python train.py --encoder_activation="swiglu" --max_grad_norm=3.0 --max_steps=3000
Rows from block 4 of the image encoder of a small contrastive image-text model, named by matrix and row number. Rows with one number belong to one neuron. Each number is 50 + 12 x the weight over its row's rms, rounded and kept within 0 to 99. All counts start at 0.
After each neuron's rows are labels from the 100 images, of 14976, where the neuron reaches its largest size: "responds to" is what is common among them. Only what is clearly more common there than usual is listed. The data: photos with spoken descriptions (Open Images, Localized Narratives). In brackets: how many of the 100, against the usual share in percent.
# gate: MLP gate (encoder.blocks.4.mlp.gate.weight, 416x160), inputs 0-159
# fc1: MLP up (encoder.blocks.4.mlp.fc1.weight, 416x160), inputs 0-159
# fc2: MLP down (encoder.blocks.4.mlp.fc2.weight, 160x416, transposed), outputs 0-159

gate.92:36 51 39 72 51 42 53 50 62 54 59 45 58 43 44 44 57 46 58 77 64 49 61 33 59 58 41 56 65 62 42 51 65 41 57 47 41 62 53 57 53 47 26 65 53 45 43 59 50 55 27 37 50 48 54 54 40 62 69 42 36 42 77 64 62 32 55 60 62 67 39 46 29 39 25 43 60 45 33 55 49 78 37 54 44 31 62 48 40 36 34 62 67 57 37 64 39 61 71 54 34 27 51 64 40 56 43 73 49 71 65 36 42 65 43 48 55 51 42 55 42 58 46 38 29 53 39 32 43 55 51 22 58 56 40 52 60 47 29 54 58 62 56 37 59 46 67 66 62 58 47 43 66 59 71 39 74 39 51 45
fc1.92:58 56 29 75 57 32 28 64 50 59 44 43 37 49 36 33 49 58 40 50 61 51 56 33 38 44 29 61 44 37 44 50 58 67 56 38 51 39 51 44 59 47 48 48 36 41 28 53 44 58 50 58 57 41 46 39 61 61 46 55 56 67 54 42 50 41 55 78 24 50 48 49 52 44 61 49 43 68 60 23 39 61 52 43 45 61 43 27 42 43 67 33 55 45 57 25 41 62 48 59 53 52 42 45 39 30 31 40 46 43 47 28 51 48 49 50 65 47 64 64 57 42 62 46 41 58 66 46 74 31 58 54 58 58 61 57 64 21 63 59 41 57 66 63 44 47 78 41 47 63 71 70 59 50 74 53 53 35 27 27
fc2.92:41 48 48 41 64 57 52 23 55 56 43 32 33 46 57 28 36 52 61 66 39 38 63 68 51 61 57 55 51 56 46 53 65 37 62 45 58 58 36 32 71 51 42 36 52 58 54 55 60 54 50 48 47 65 56 68 53 78 39 58 48 48 43 56 60 50 59 33 32 27 45 55 61 34 68 54 46 29 64 38 31 71 57 40 41 39 70 45 70 52 53 56 66 33 43 50 57 53 40 73 75 30 54 37 60 59 48 72 55 60 70 47 51 42 49 59 34 32 58 62 26 64 45 22 38 67 38 63 45 38 44 49 42 61 63 54 52 59 46 57 54 40 46 45 66 51 67 55 57 34 73 55 54 81 60 43 48 52 53 49
responds to: text has "holding" (35 vs 16.1)

gate.209:42 46 43 57 47 58 45 52 71 45 57 66 60 50 38 48 62 52 46 33 51 60 52 59 46 53 33 44 30 53 43 29 45 52 68 60 62 34 62 43 59 69 72 37 26 59 67 65 67 60 65 41 53 57 39 38 72 76 73 47 43 50 33 28 42 45 62 45 61 40 49 48 51 54 56 50 61 70 61 56 57 41 47 59 68 56 55 30 34 58 40 42 47 55 51 55 63 44 36 69 41 26 25 37 32 18 60 55 46 38 49 41 59 66 55 67 48 45 63 38 56 44 40 47 56 60 77 63 52 60 49 49 58 39 35 47 58 68 67 52 58 63 55 44 72 55 45 66 61 66 52 63 60 47 51 68 23 62 47 52
fc1.209:51 67 51 33 49 36 63 48 46 55 65 33 63 62 63 41 45 34 66 68 59 43 36 65 36 53 65 55 54 38 67 63 45 36 50 66 51 50 51 37 43 54 52 39 39 47 36 69 54 68 44 47 37 54 69 64 59 65 27 43 45 55 76 38 54 45 36 66 80 41 38 60 43 54 42 77 60 41 51 73 43 59 48 48 43 56 54 31 49 49 35 43 48 49 49 36 38 64 72 56 36 57 43 46 38 51 50 46 37 48 53 52 54 56 38 61 41 40 44 52 71 53 28 55 28 71 47 26 48 27 48 53 37 32 54 58 58 48 24 44 63 38 33 32 61 51 35 36 57 60 37 36 28 62 42 26 46 57 50 54
fc2.209:65 58 57 40 47 39 44 62 49 34 35 39 63 71 40 43 75 68 49 48 56 50 42 60 44 43 52 44 68 38 35 48 49 32 70 57 67 64 52 50 49 37 43 62 57 43 59 60 42 60 47 51 50 62 32 34 65 41 54 31 27 28 25 44 27 55 44 71 24 46 57 63 66 60 48 34 57 38 43 60 58 30 53 66 46 37 46 28 62 42 36 50 59 42 56 56 74 60 44 69 52 41 62 42 59 75 40 43 48 49 50 46 55 27 50 64 42 46 32 43 51 67 35 32 54 58 48 54 56 58 41 61 40 42 72 39 32 32 52 59 41 62 59 41 52 47 51 76 49 60 38 58 70 29 40 41 62 43 51 48
responds to: text has "trees" (62 vs 27.8); text has "grass" (37 vs 10.1)

gate.188:35 53 62 50 55 67 34 51 56 36 64 54 47 45 42 52 61 32 53 45 74 55 51 67 51 50 46 38 57 32 61 51 52 40 39 68 26 49 41 47 53 53 56 43 36 62 36 67 43 43 53 65 54 54 57 48 48 34 34 47 38 56 57 54 64 49 47 52 27 50 72 26 66 56 70 44 68 35 57 59 47 36 50 45 35 66 60 58 49 46 47 60 33 73 28 53 70 54 25 38 53 74 50 45 50 59 67 37 60 33 28 40 61 62 59 34 62 31 36 47 33 54 57 49 38 43 41 45 44 43 50 46 29 52 57 34 70 44 43 60 62 73 65 47 51 62 57 42 54 45 57 52 83 35 67 58 31 45 75 46
fc1.188:63 65 47 63 46 43 55 71 65 77 39 46 47 35 72 51 42 35 56 61 59 38 62 70 25 41 35 52 62 31 56 38 59 57 57 21 65 44 37 53 53 49 38 31 53 36 43 58 64 36 55 48 55 49 47 66 49 31 43 76 47 49 48 56 45 35 57 24 49 55 44 40 53 51 29 34 63 47 57 32 51 53 39 45 31 60 45 44 65 32 30 63 50 42 63 42 42 47 52 47 52 54 69 58 58 42 55 58 46 39 61 31 62 41 32 56 28 52 51 54 59 40 58 62 50 50 35 60 35 66 62 54 54 70 65 59 34 39 49 48 57 46 60 43 64 50 40 74 48 30 67 31 75 50 71 65 47 41 51 63
fc2.188:60 30 62 29 62 73 30 31 67 70 42 59 51 51 53 34 36 34 61 54 33 40 61 52 35 62 53 50 40 32 50 39 63 40 51 47 53 41 55 55 71 64 54 53 38 35 19 62 45 41 51 40 39 43 39 36 35 48 35 61 38 60 48 60 55 37 63 43 75 70 44 41 61 35 66 42 31 60 51 38 46 57 44 27 32 64 51 49 42 64 33 65 41 33 41 42 49 55 46 32 51 56 36 53 57 34 54 44 56 45 38 64 46 59 54 59 46 40 54 53 47 48 69 51 65 47 69 28 26 48 56 52 46 37 62 63 31 54 54 52 52 37 38 62 31 50 44 71 68 42 37 69 44 53 32 38 29 49 45 39
responds to: text has "trees" (62 vs 27.8); text has "sky" (54 vs 24.7); text has "road" (25 vs 8.1)

gate.93:36 67 38 68 40 75 64 53 18 65 67 21 41 47 62 67 64 57 54 51 46 58 42 43 65 55 75 66 69 60 45 36 53 45 75 44 61 51 60 52 59 31 48 65 40 40 31 66 36 53 49 46 51 57 57 46 49 71 29 49 40 58 35 37 63 40 37 45 44 65 63 56 35 44 49 58 42 48 44 57 42 43 57 44 28 60 68 58 38 46 40 53 59 45 26 41 45 46 62 40 29 61 65 49 58 75 43 46 55 50 54 35 67 44 58 72 45 46 69 51 45 57 57 61 47 66 54 65 51 46 48 51 26 43 57 60 34 35 25 53 48 41 48 54 55 62 42 33 60 43 43 47 52 67 43 37 47 43 44 23
fc1.93:49 62 47 37 60 47 66 50 31 57 43 60 46 57 49 33 36 58 25 60 52 37 38 64 48 69 59 59 46 28 32 63 49 62 30 59 55 25 38 51 70 53 48 60 33 61 41 58 63 44 34 57 51 24 53 65 50 59 31 37 37 68 38 60 54 53 46 60 55 50 53 56 69 74 46 65 28 54 50 51 54 45 33 79 52 63 57 35 56 33 54 53 32 45 59 49 35 64 68 40 65 44 49 45 49 70 67 49 54 53 43 43 58 36 40 55 39 28 33 60 47 62 60 68 56 54 42 68 39 55 65 39 50 65 21 46 33 46 44 46 53 37 72 28 44 68 37 42 49 52 51 58 55 37 52 49 65 62 56 60
fc2.93:56 39 47 53 27 46 60 68 38 34 28 35 50 65 51 41 43 33 55 42 65 41 63 34 64 58 55 59 69 41 62 48 74 67 52 40 45 28 48 52 42 51 63 45 62 44 53 55 37 29 41 70 40 52 53 45 49 52 59 56 61 61 58 57 61 29 39 46 72 69 34 41 74 23 60 64 31 52 51 38 65 51 51 72 28 28 44 42 54 65 55 52 53 38 52 44 43 35 46 25 39 47 42 38 65 21 45 73 60 52 46 59 40 53 53 61 43 58 60 43 56 29 74 63 44 53 35 60 52 45 36 28 45 58 35 39 57 67 43 52 41 46 68 49 53 63 45 56 40 44 56 56 50 39 56 48 31 39 55 60
responds to: text has "trees" (74 vs 27.8); text has "sky" (72 vs 24.7); text has "grass" (49 vs 10.1); text has "road" (30 vs 8.1)

gate.329:38 45 60 43 54 42 53 52 32 47 61 35 63 45 60 71 56 55 66 37 55 44 70 68 60 45 34 61 67 53 52 54 46 38 57 49 26 36 51 62 40 43 41 37 29 35 45 54 61 50 76 38 62 56 29 34 52 49 53 45 47 77 40 42 40 67 67 40 53 58 38 44 29 59 33 40 54 63 48 60 62 56 53 30 42 47 64 49 51 37 29 32 47 62 42 52 36 61 52 55 55 54 57 61 49 40 42 66 68 42 71 61 23 50 79 53 52 56 53 40 59 46 46 55 36 31 67 71 46 42 72 40 59 67 39 53 56 47 82 30 41 46 64 51 66 50 39 46 57 48 40 51 46 46 47 41 44 34 81 38
fc1.329:56 52 64 68 64 67 58 55 63 46 34 37 56 45 39 50 46 43 37 63 50 49 35 67 48 51 54 43 32 47 44 41 32 30 65 72 53 63 62 30 60 27 47 42 44 67 43 53 29 39 51 50 65 63 41 40 56 60 44 39 48 51 72 68 45 44 41 63 62 31 70 40 57 50 69 32 54 41 51 66 58 69 60 36 74 54 63 31 40 47 52 39 70 44 54 38 57 63 37 55 57 26 43 27 67 65 55 63 53 43 44 49 56 65 40 57 45 20 57 35 58 42 44 40 65 43 57 43 49 54 64 33 48 54 39 39 31 57 22 42 60 62 31 39 66 53 64 59 55 61 42 48 59 58 47 75 50 63 50 42
fc2.329:56 46 71 58 52 36 48 59 34 55 41 64 45 64 38 61 21 46 47 25 46 66 35 42 55 77 52 27 43 62 46 52 38 48 55 43 68 36 34 50 56 38 47 46 38 32 58 76 62 57 64 51 30 51 63 62 70 49 55 39 53 38 64 50 35 31 58 41 46 40 40 66 57 43 47 37 42 60 69 31 46 32 49 38 60 64 47 60 65 55 50 42 70 65 54 35 51 50 65 65 61 41 30 45 66 49 36 61 55 42 30 51 28 70 47 50 43 67 39 38 51 63 48 48 55 40 37 40 40 45 56 29 53 64 41 40 78 36 46 57 36 41 37 53 59 58 48 52 64 41 56 47 72 59 51 55 63 29 31 46
responds to: text has "holding" (39 vs 16.1)

gate.3:77 29 49 65 54 18 49 63 61 56 58 50 44 43 34 41 61 42 61 28 49 50 29 46 39 39 48 38 57 40 30 63 45 46 56 37 46 46 40 36 35 43 66 33 29 53 29 33 56 59 48 59 71 33 38 32 62 64 65 64 38 62 29 31 52 64 43 53 64 59 65 57 50 58 40 57 41 57 57 46 59 42 58 56 63 43 50 51 60 58 38 43 57 37 60 49 55 60 60 77 55 56 51 72 41 42 54 53 61 36 74 51 56 42 51 56 60 65 47 57 45 44 26 46 41 42 47 39 72 82 60 47 57 41 65 32 67 43 57 27 73 39 31 46 59 49 41 55 43 63 40 62 64 52 54 56 53 37 43 52
fc1.3:36 66 38 69 48 38 55 59 41 40 67 40 45 62 50 55 52 33 63 38 70 59 50 60 56 47 49 70 42 52 52 33 35 50 65 58 66 59 33 54 53 50 58 44 62 39 38 65 29 31 45 42 49 44 53 48 38 71 52 51 59 51 43 66 44 75 44 42 46 63 55 60 55 59 32 52 40 65 60 54 60 55 59 45 51 34 41 51 57 50 49 57 58 42 48 56 52 36 43 36 76 62 63 33 29 66 46 45 57 64 53 57 57 60 42 40 40 53 48 55 24 48 49 28 60 65 34 55 44 70 40 50 34 47 64 65 44 32 38 32 66 40 56 23 20 24 29 47 49 38 43 60 51 62 75 39 37 49 77 44
fc2.3:42 73 23 52 50 69 30 62 44 59 47 42 37 31 63 42 34 52 55 56 46 51 38 30 46 37 41 36 65 45 58 50 65 52 53 40 34 56 54 48 66 53 62 45 54 67 37 66 53 67 54 26 58 52 41 50 43 57 27 58 57 48 56 25 52 58 64 57 32 48 55 70 31 30 57 63 48 26 47 40 54 48 45 41 36 60 63 67 40 31 57 54 38 48 39 63 63 34 44 55 41 43 53 49 49 57 40 49 41 48 63 47 49 71 49 56 44 35 64 58 53 42 31 61 62 38 49 59 40 76 66 55 61 41 70 29 78 66 63 25 35 50 48 58 58 62 40 54 55 30 67 31 43 33 52 40 51 54 64 62
responds to: text has "sky" (56 vs 24.7); text has "grass" (26 vs 10.1)

gate.318:67 52 59 41 57 40 53 39 36 41 71 52 37 44 67 74 44 50 54 28 45 38 55 48 46 39 42 55 59 33 39 69 44 27 65 49 46 45 45 71 60 51 61 50 65 34 28 44 57 53 57 42 49 47 39 40 39 29 37 40 65 71 62 31 47 42 61 33 75 51 48 68 47 50 48 57 71 45 54 32 37 58 72 60 44 46 30 65 48 24 66 52 50 57 44 69 45 56 23 60 47 50 42 73 54 69 52 51 57 56 46 66 50 62 61 62 51 35 49 36 44 60 66 63 36 29 54 55 47 51 58 50 46 53 69 28 48 25 49 45 54 65 29 47 64 44 49 55 57 57 69 51 64 34 59 49 48 50 75 61
fc1.318:40 25 49 54 73 39 48 59 42 52 58 55 39 53 50 63 34 49 68 57 66 27 56 56 70 33 35 55 68 44 55 24 50 49 51 38 57 45 47 56 34 29 55 40 65 38 61 52 45 66 40 36 44 68 43 65 51 48 56 61 43 72 30 34 72 52 41 43 38 42 43 55 40 52 44 72 52 40 27 39 52 40 59 32 36 33 51 52 70 63 40 46 57 44 42 44 65 59 41 65 39 38 38 60 47 60 51 53 63 65 68 52 74 35 69 63 54 39 52 53 40 70 56 58 36 55 45 44 56 48 47 27 30 63 23 43 42 49 54 35 54 32 49 30 66 52 36 39 46 64 67 45 59 57 49 60 60 28 43 60
fc2.318:56 61 54 47 59 68 48 53 56 49 64 42 48 61 30 76 64 41 73 54 50 47 42 45 69 35 54 40 67 60 62 57 48 58 25 47 26 58 52 31 52 52 57 48 48 24 40 48 44 41 60 75 64 49 27 40 51 45 46 43 57 38 30 41 57 60 33 71 55 57 64 55 54 46 47 42 53 62 31 54 60 56 43 57 50 35 58 56 61 55 50 49 52 50 36 38 43 50 35 58 46 39 57 59 75 39 51 54 66 36 71 28 56 28 53 48 55 52 74 41 81 61 70 73 54 45 47 52 40 50 55 31 58 40 57 58 73 22 43 57 56 63 34 28 41 67 44 39 40 64 31 44 65 47 51 60 37 49 61 42
responds to: text has "wall" (51 vs 19.7)

gate.29:56 41 36 69 58 55 53 47 56 29 69 38 35 67 33 36 36 57 40 43 52 58 38 55 56 64 59 44 32 58 58 56 72 36 51 42 61 45 26 45 49 54 51 58 33 44 18 53 35 58 56 34 67 47 68 84 37 36 63 55 45 43 67 65 38 65 67 66 32 45 30 40 54 55 33 70 59 50 64 53 60 50 56 44 51 68 45 63 59 45 47 45 37 37 52 52 34 64 69 45 41 37 45 56 46 56 43 45 48 64 44 36 54 68 56 31 35 63 25 53 62 46 49 75 79 51 59 61 47 58 59 64 56 53 43 35 54 36 34 70 55 45 45 73 51 51 58 36 44 42 35 60 48 52 43 48 42 49 37 41
fc1.29:45 50 43 42 55 75 24 54 36 62 66 58 54 46 60 49 66 30 59 52 52 26 80 41 52 74 40 61 66 74 50 48 54 43 55 57 38 59 66 50 66 54 64 61 52 30 44 24 44 53 65 45 32 46 63 61 47 74 38 57 48 45 43 43 33 39 38 57 61 52 45 43 61 72 56 53 43 35 38 57 38 41 43 55 38 41 59 64 61 50 44 54 37 62 32 66 52 59 34 43 69 37 47 50 29 38 44 51 65 57 56 63 48 58 56 52 61 48 66 59 32 55 57 48 35 52 35 49 46 50 54 77 60 62 67 52 47 73 67 45 30 45 46 36 52 73 31 60 46 69 52 55 50 64 52 41 35 31 70 44
fc2.29:46 67 59 44 27 54 51 30 48 58 64 61 56 34 37 35 47 38 35 45 42 40 54 40 52 43 36 24 71 32 37 48 45 43 47 53 67 59 38 56 63 51 30 59 45 46 32 69 48 36 54 61 46 59 73 51 28 47 61 58 45 42 36 39 53 69 48 60 58 43 40 55 53 42 42 31 47 66 71 79 46 41 43 39 78 46 62 63 61 55 52 62 36 31 59 37 39 30 31 67 21 49 67 43 64 64 39 65 59 66 58 59 43 38 41 44 56 53 58 38 64 59 56 60 42 27 36 51 56 45 37 52 64 44 32 51 50 47 51 38 47 61 49 29 60 32 62 38 53 45 70 36 38 53 49 52 53 58 41 63
responds to: text has "holding" (35 vs 16.1)

gate.120:40 35 49 52 53 43 24 46 66 44 66 35 54 38 69 55 69 63 48 51 49 55 61 44 41 39 71 53 54 66 48 35 64 39 54 52 34 38 43 62 72 59 53 63 75 40 52 66 59 62 57 55 52 64 45 55 51 38 39 57 30 51 70 58 66 35 43 36 47 32 30 46 67 32 48 41 61 48 68 42 52 52 29 44 64 61 46 27 40 58 45 31 69 47 53 60 45 67 48 49 30 48 55 57 83 55 47 50 40 41 64 52 48 51 50 53 54 58 48 51 52 69 54 42 59 26 32 45 47 49 65 37 56 26 36 34 41 78 43 59 60 59 68 45 49 36 64 50 62 41 61 36 59 57 47 37 47 81 32 51
fc1.120:42 45 47 54 54 42 54 70 43 45 67 36 47 40 49 38 51 59 38 43 59 32 74 60 65 57 24 46 48 44 41 48 63 51 30 60 53 22 24 59 55 65 61 63 64 46 49 35 46 39 51 47 49 52 64 72 74 41 36 46 62 68 61 62 61 70 61 45 44 56 63 35 62 39 36 38 50 29 78 39 56 43 42 58 44 47 33 41 41 62 55 54 37 28 57 39 55 35 34 51 24 32 48 42 35 53 59 42 49 37 64 60 35 29 58 40 43 62 66 54 72 41 59 37 31 59 58 45 42 70 39 46 47 48 35 41 49 55 58 57 51 35 61 69 36 60 60 38 42 31 48 39 54 51 36 40 52 43 59 31
fc2.120:64 65 74 72 60 67 49 70 61 57 35 30 46 29 33 34 34 53 44 53 55 58 55 47 61 62 51 46 29 34 50 69 43 56 56 62 55 46 38 35 58 49 67 45 52 59 39 40 54 55 45 56 49 37 52 69 35 62 59 64 47 48 46 45 44 43 67 34 47 70 48 57 51 35 61 51 42 29 37 45 44 33 47 53 54 58 52 47 46 55 43 60 71 27 71 61 51 71 67 27 33 56 36 48 49 42 35 65 64 40 36 54 37 55 34 69 67 37 36 55 44 56 42 68 42 58 38 63 52 61 67 32 29 22 50 61 37 41 43 63 72 50 53 53 48 55 63 60 38 46 49 38 75 61 62 62 54 33 52 48
responds to: text has "holding" (37 vs 16.1)

gate.84:67 49 63 23 34 47 54 59 50 28 31 59 49 54 65 59 68 39 58 63 44 62 59 45 22 50 48 81 55 46 44 68 31 45 35 39 50 42 42 47 55 58 32 50 65 63 47 53 47 54 49 40 40 46 58 41 43 33 42 59 64 36 45 48 64 52 36 70 57 54 55 63 33 67 20 43 46 49 62 42 52 54 75 39 67 42 64 72 44 48 43 46 39 74 44 43 47 48 33 29 39 68 40 43 41 41 38 37 47 46 33 38 62 52 36 65 55 24 52 51 45 57 54 51 53 43 44 53 66 66 54 45 51 26 42 54 49 52 52 66 39 54 53 50 55 73 52 20 43 52 75 65 53 57 61 68 56 58 62 39
fc1.84:48 46 72 55 40 61 43 53 67 37 60 59 49 45 38 25 50 53 46 42 60 40 52 69 33 54 46 58 57 45 63 61 32 53 45 79 49 51 53 49 58 71 27 49 40 63 42 54 53 39 57 44 55 46 68 63 77 30 34 40 46 45 43 49 42 51 54 72 71 41 40 35 32 66 40 68 59 36 45 46 71 45 46 42 42 53 47 49 51 23 52 67 73 52 49 44 62 58 39 41 60 42 37 56 36 48 31 76 56 41 30 57 39 59 37 50 58 46 38 32 68 65 53 40 31 40 51 32 71 54 64 42 44 61 27 75 54 41 58 42 66 50 63 60 56 63 49 42 63 39 44 57 63 52 41 52 71 32 44 63
fc2.84:48 41 56 37 48 32 57 22 49 51 26 52 50 56 41 31 37 38 33 56 26 61 50 59 52 65 68 54 31 45 62 49 56 60 50 36 70 47 68 77 71 42 42 41 18 52 32 57 53 51 41 41 38 49 53 32 41 46 30 62 70 64 40 54 60 28 43 43 54 49 47 32 53 47 42 42 50 53 54 52 69 42 51 73 64 52 43 61 61 59 41 42 28 47 66 50 56 29 32 51 37 46 63 42 49 63 52 55 29 50 46 44 32 39 50 24 71 41 44 39 64 64 37 57 46 53 53 40 47 42 33 53 60 45 50 35 42 42 72 34 38 40 53 69 63 55 54 51 63 50 65 53 38 23 53 48 57 53 60 65
responds to: text has "sky" (50 vs 24.7); text has "water" (35 vs 7.9)

gate.86:76 59 35 38 67 54 46 48 56 37 57 53 57 63 41 44 57 41 60 46 63 44 49 49 39 43 52 62 30 58 53 31 60 65 52 67 39 47 50 49 63 55 52 70 45 33 70 45 25 49 38 34 55 62 62 40 49 62 70 36 67 45 51 49 35 60 40 43 63 66 59 31 54 53 64 46 54 54 39 67 28 60 34 35 56 58 70 45 19 72 59 53 42 55 29 61 53 43 53 36 60 52 66 41 20 35 58 50 40 79 47 53 49 33 70 45 61 51 41 40 75 43 30 44 54 44 49 57 45 54 51 59 52 41 48 41 61 56 32 65 46 20 41 66 49 55 49 44 51 43 68 73 63 47 60 60 53 36 64 55
fc1.86:43 48 61 65 43 36 58 40 63 53 37 75 57 61 36 34 49 39 47 53 49 53 49 54 44 58 37 55 43 44 56 69 37 47 33 58 33 33 27 59 79 47 62 55 58 60 64 67 47 56 47 44 63 52 53 63 30 76 44 60 58 58 45 56 33 53 44 62 43 56 54 75 53 54 35 69 53 55 58 50 67 54 54 57 49 54 55 29 46 45 40 60 68 54 63 50 34 60 71 27 49 40 41 56 49 60 18 38 52 47 25 58 67 45 44 68 39 47 33 66 43 50 47 51 38 56 51 50 42 36 68 25 42 35 59 31 61 36 59 49 31 75 62 55 60 57 61 50 53 83 45 44 29 40 43 59 51 61 49 41
fc2.86:59 58 48 51 54 20 43 53 41 38 40 54 66 55 58 42 33 49 27 50 60 59 56 52 53 58 53 45 47 53 32 39 57 57 44 35 59 57 68 45 45 34 41 37 44 46 79 58 41 61 54 44 68 41 59 48 36 48 57 49 56 43 38 58 65 61 55 45 39 62 65 66 52 36 36 56 48 28 59 53 60 61 57 31 54 73 41 47 33 50 43 66 33 74 61 40 46 31 57 76 35 40 40 39 27 66 37 42 50 39 66 74 60 33 48 48 55 66 53 30 60 70 58 33 45 55 44 40 61 65 46 58 44 48 55 53 64 36 36 52 52 41 34 73 55 27 61 36 76 55 64 56 49 36 44 55 69 51 35 75
responds to: text has "trees" (73 vs 27.8); text has "plants" (32 vs 9.7); text has "grass" (32 vs 10.1)

gate.115:40 50 57 44 51 40 66 49 45 47 36 49 39 47 64 62 67 65 40 65 43 52 29 43 53 71 44 56 49 36 66 50 40 36 63 36 53 44 54 70 52 76 27 60 35 49 27 56 61 72 29 47 48 30 43 26 45 46 57 45 69 66 52 40 23 75 66 55 48 50 62 56 42 56 49 62 44 34 75 37 56 45 43 54 69 45 31 55 59 29 58 69 49 50 40 37 36 49 62 34 39 39 54 52 37 43 59 54 37 61 48 58 33 55 40 58 38 50 46 49 60 43 49 54 45 50 51 54 41 37 40 54 40 71 60 59 70 56 48 34 53 53 24 77 44 57 35 47 51 65 37 63 49 64 30 44 66 65 61 65
fc1.115:66 52 40 62 73 45 55 44 39 77 31 61 36 45 44 34 49 50 66 52 56 52 47 55 38 58 71 43 53 70 60 61 46 52 43 33 69 51 31 44 60 60 31 52 58 47 75 47 46 31 39 60 35 44 60 63 46 67 69 44 33 48 50 35 56 31 18 53 28 28 68 68 65 50 63 60 31 39 37 50 59 43 61 62 68 42 52 48 41 78 48 51 60 71 39 38 48 37 54 45 54 50 33 52 51 45 42 46 46 55 29 59 61 56 40 61 60 53 45 56 25 62 51 37 62 44 42 53 64 54 41 66 71 23 45 44 34 48 50 44 60 59 51 48 50 46 53 35 42 40 51 45 47 22 47 57 41 34 42 47
fc2.115:68 64 61 48 57 78 65 47 54 49 67 24 41 64 55 74 38 62 51 45 29 59 52 49 37 53 77 41 43 52 67 66 38 47 56 47 63 43 35 59 68 48 49 57 56 41 40 27 43 43 46 56 34 32 53 42 26 45 43 53 56 27 49 64 53 54 65 58 54 44 52 59 70 43 60 58 46 47 45 43 50 48 42 65 60 52 48 65 64 29 61 69 64 41 66 40 43 64 47 42 50 48 71 64 78 35 42 58 35 51 54 78 56 46 52 64 61 54 54 51 40 59 48 68 60 27 75 42 45 39 50 35 56 29 60 57 52 36 43 74 68 52 51 55 58 40 64 58 54 49 51 66 45 68 45 35 53 49 67 64
responds to: text has "wall" (57 vs 19.7); text has "standing" (50 vs 23); text has "holding" (36 vs 16.1); text has "two" (31 vs 11)

gate.269:35 56 54 55 36 25 45 46 37 45 52 58 66 61 34 30 64 47 54 42 31 52 62 53 50 42 64 38 47 41 48 59 62 67 38 54 48 37 56 60 51 50 66 41 67 42 58 35 44 55 54 57 61 76 60 28 56 39 53 50 58 82 52 56 60 43 27 50 53 57 64 69 73 50 40 61 54 45 63 41 38 44 51 52 49 45 50 36 57 42 40 68 56 39 74 40 40 64 47 39 57 62 61 67 48 30 54 49 42 52 52 61 48 49 35 63 43 55 48 44 37 51 29 51 71 49 78 35 43 46 35 42 65 41 60 48 70 58 63 54 28 52 67 48 63 24 43 55 70 34 45 64 36 75 31 55 50 26 35 31
fc1.269:52 51 50 42 49 33 36 34 55 64 73 66 28 46 66 54 39 31 65 43 73 82 43 42 35 53 45 77 51 53 59 33 48 42 72 51 58 33 52 48 57 61 46 34 39 59 35 62 37 51 53 61 50 31 49 58 32 29 45 59 43 32 62 38 55 57 54 44 35 21 61 36 60 33 37 52 49 62 44 58 46 67 67 57 60 59 51 32 55 59 46 33 59 50 57 64 30 47 63 60 54 55 32 41 64 69 65 71 67 54 45 51 56 45 24 63 59 49 27 48 53 61 47 46 47 56 53 69 34 56 56 61 59 56 37 42 29 57 41 37 39 42 51 50 34 32 51 55 48 65 49 38 57 45 60 68 68 45 53 55
fc2.269:66 55 65 61 49 48 40 48 67 48 53 61 44 60 42 40 53 61 29 67 38 73 41 43 18 43 55 47 52 39 73 52 54 72 52 38 33 73 59 44 49 52 59 58 30 56 70 61 53 45 40 52 39 35 53 72 35 60 48 68 41 44 61 68 34 31 41 37 40 30 60 33 73 40 40 55 63 42 43 41 47 63 33 36 50 72 47 45 48 52 75 51 32 53 41 50 49 31 56 47 36 54 55 57 31 72 44 46 40 47 55 57 46 58 53 59 44 30 47 50 37 30 35 59 55 40 44 24 50 60 37 55 48 38 50 40 32 69 47 55 48 41 49 62 56 55 67 46 65 72 56 50 35 52 34 40 69 43 63 65
responds to: text has "wall" (59 vs 19.7); text has "sitting" (55 vs 14.9); text has "table" (53 vs 12.7); text has "chairs" (35 vs 6.6)

gate.147:51 36 43 74 37 55 58 74 57 44 56 72 40 51 49 38 57 49 35 55 51 33 33 68 36 52 52 55 38 67 29 43 46 35 53 43 66 73 54 66 48 54 54 36 43 38 47 39 30 32 39 43 33 54 41 27 33 48 52 50 44 56 73 55 59 43 61 45 69 53 58 53 46 36 61 53 47 59 72 23 65 69 27 55 41 57 51 50 43 55 48 45 33 53 45 23 43 30 40 57 61 45 57 60 46 39 67 83 56 34 49 59 34 48 51 38 38 24 42 62 50 52 57 50 50 46 52 45 53 61 48 56 52 77 69 49 34 52 42 64 44 39 53 69 63 49 59 50 64 38 67 40 60 47 36 56 63 48 73 47
fc1.147:61 28 52 42 49 50 74 39 46 49 82 40 62 47 61 44 34 44 55 49 72 38 61 44 30 37 52 48 71 55 47 37 56 27 51 46 61 48 71 39 34 59 54 40 48 60 75 29 40 37 44 60 33 57 61 48 30 61 37 58 51 69 62 52 66 44 52 63 58 54 48 55 37 67 54 56 57 47 61 57 46 47 48 45 55 59 37 35 46 38 48 67 41 61 24 41 53 40 67 47 52 61 61 79 74 59 34 48 54 51 43 60 30 46 62 57 32 43 33 58 64 85 38 63 39 45 50 47 58 42 44 67 50 22 51 47 48 50 42 50 47 46 56 42 65 41 35 32 54 38 35 65 55 48 56 38 37 59 43 30
fc2.147:62 62 66 72 29 64 58 77 38 50 42 51 51 50 41 32 58 53 37 23 52 43 36 58 39 63 63 41 46 29 51 57 66 38 35 67 77 37 43 67 39 49 56 63 56 29 58 64 52 60 43 57 45 41 41 39 37 76 47 46 45 35 49 60 59 60 45 53 34 51 44 52 61 53 49 50 67 63 60 18 35 50 60 45 54 35 47 55 46 54 54 64 54 72 53 58 62 57 50 66 48 56 56 35 42 35 30 33 47 37 38 67 36 39 54 52 57 44 49 49 54 44 48 56 28 45 38 34 49 55 32 60 26 38 39 41 46 31 57 32 72 42 41 60 29 49 37 58 67 67 37 41 38 52 33 40 49 54 34 63
responds to: text has "trees" (63 vs 27.8); text has "grass" (27 vs 10.1); text has "plants" (25 vs 9.7)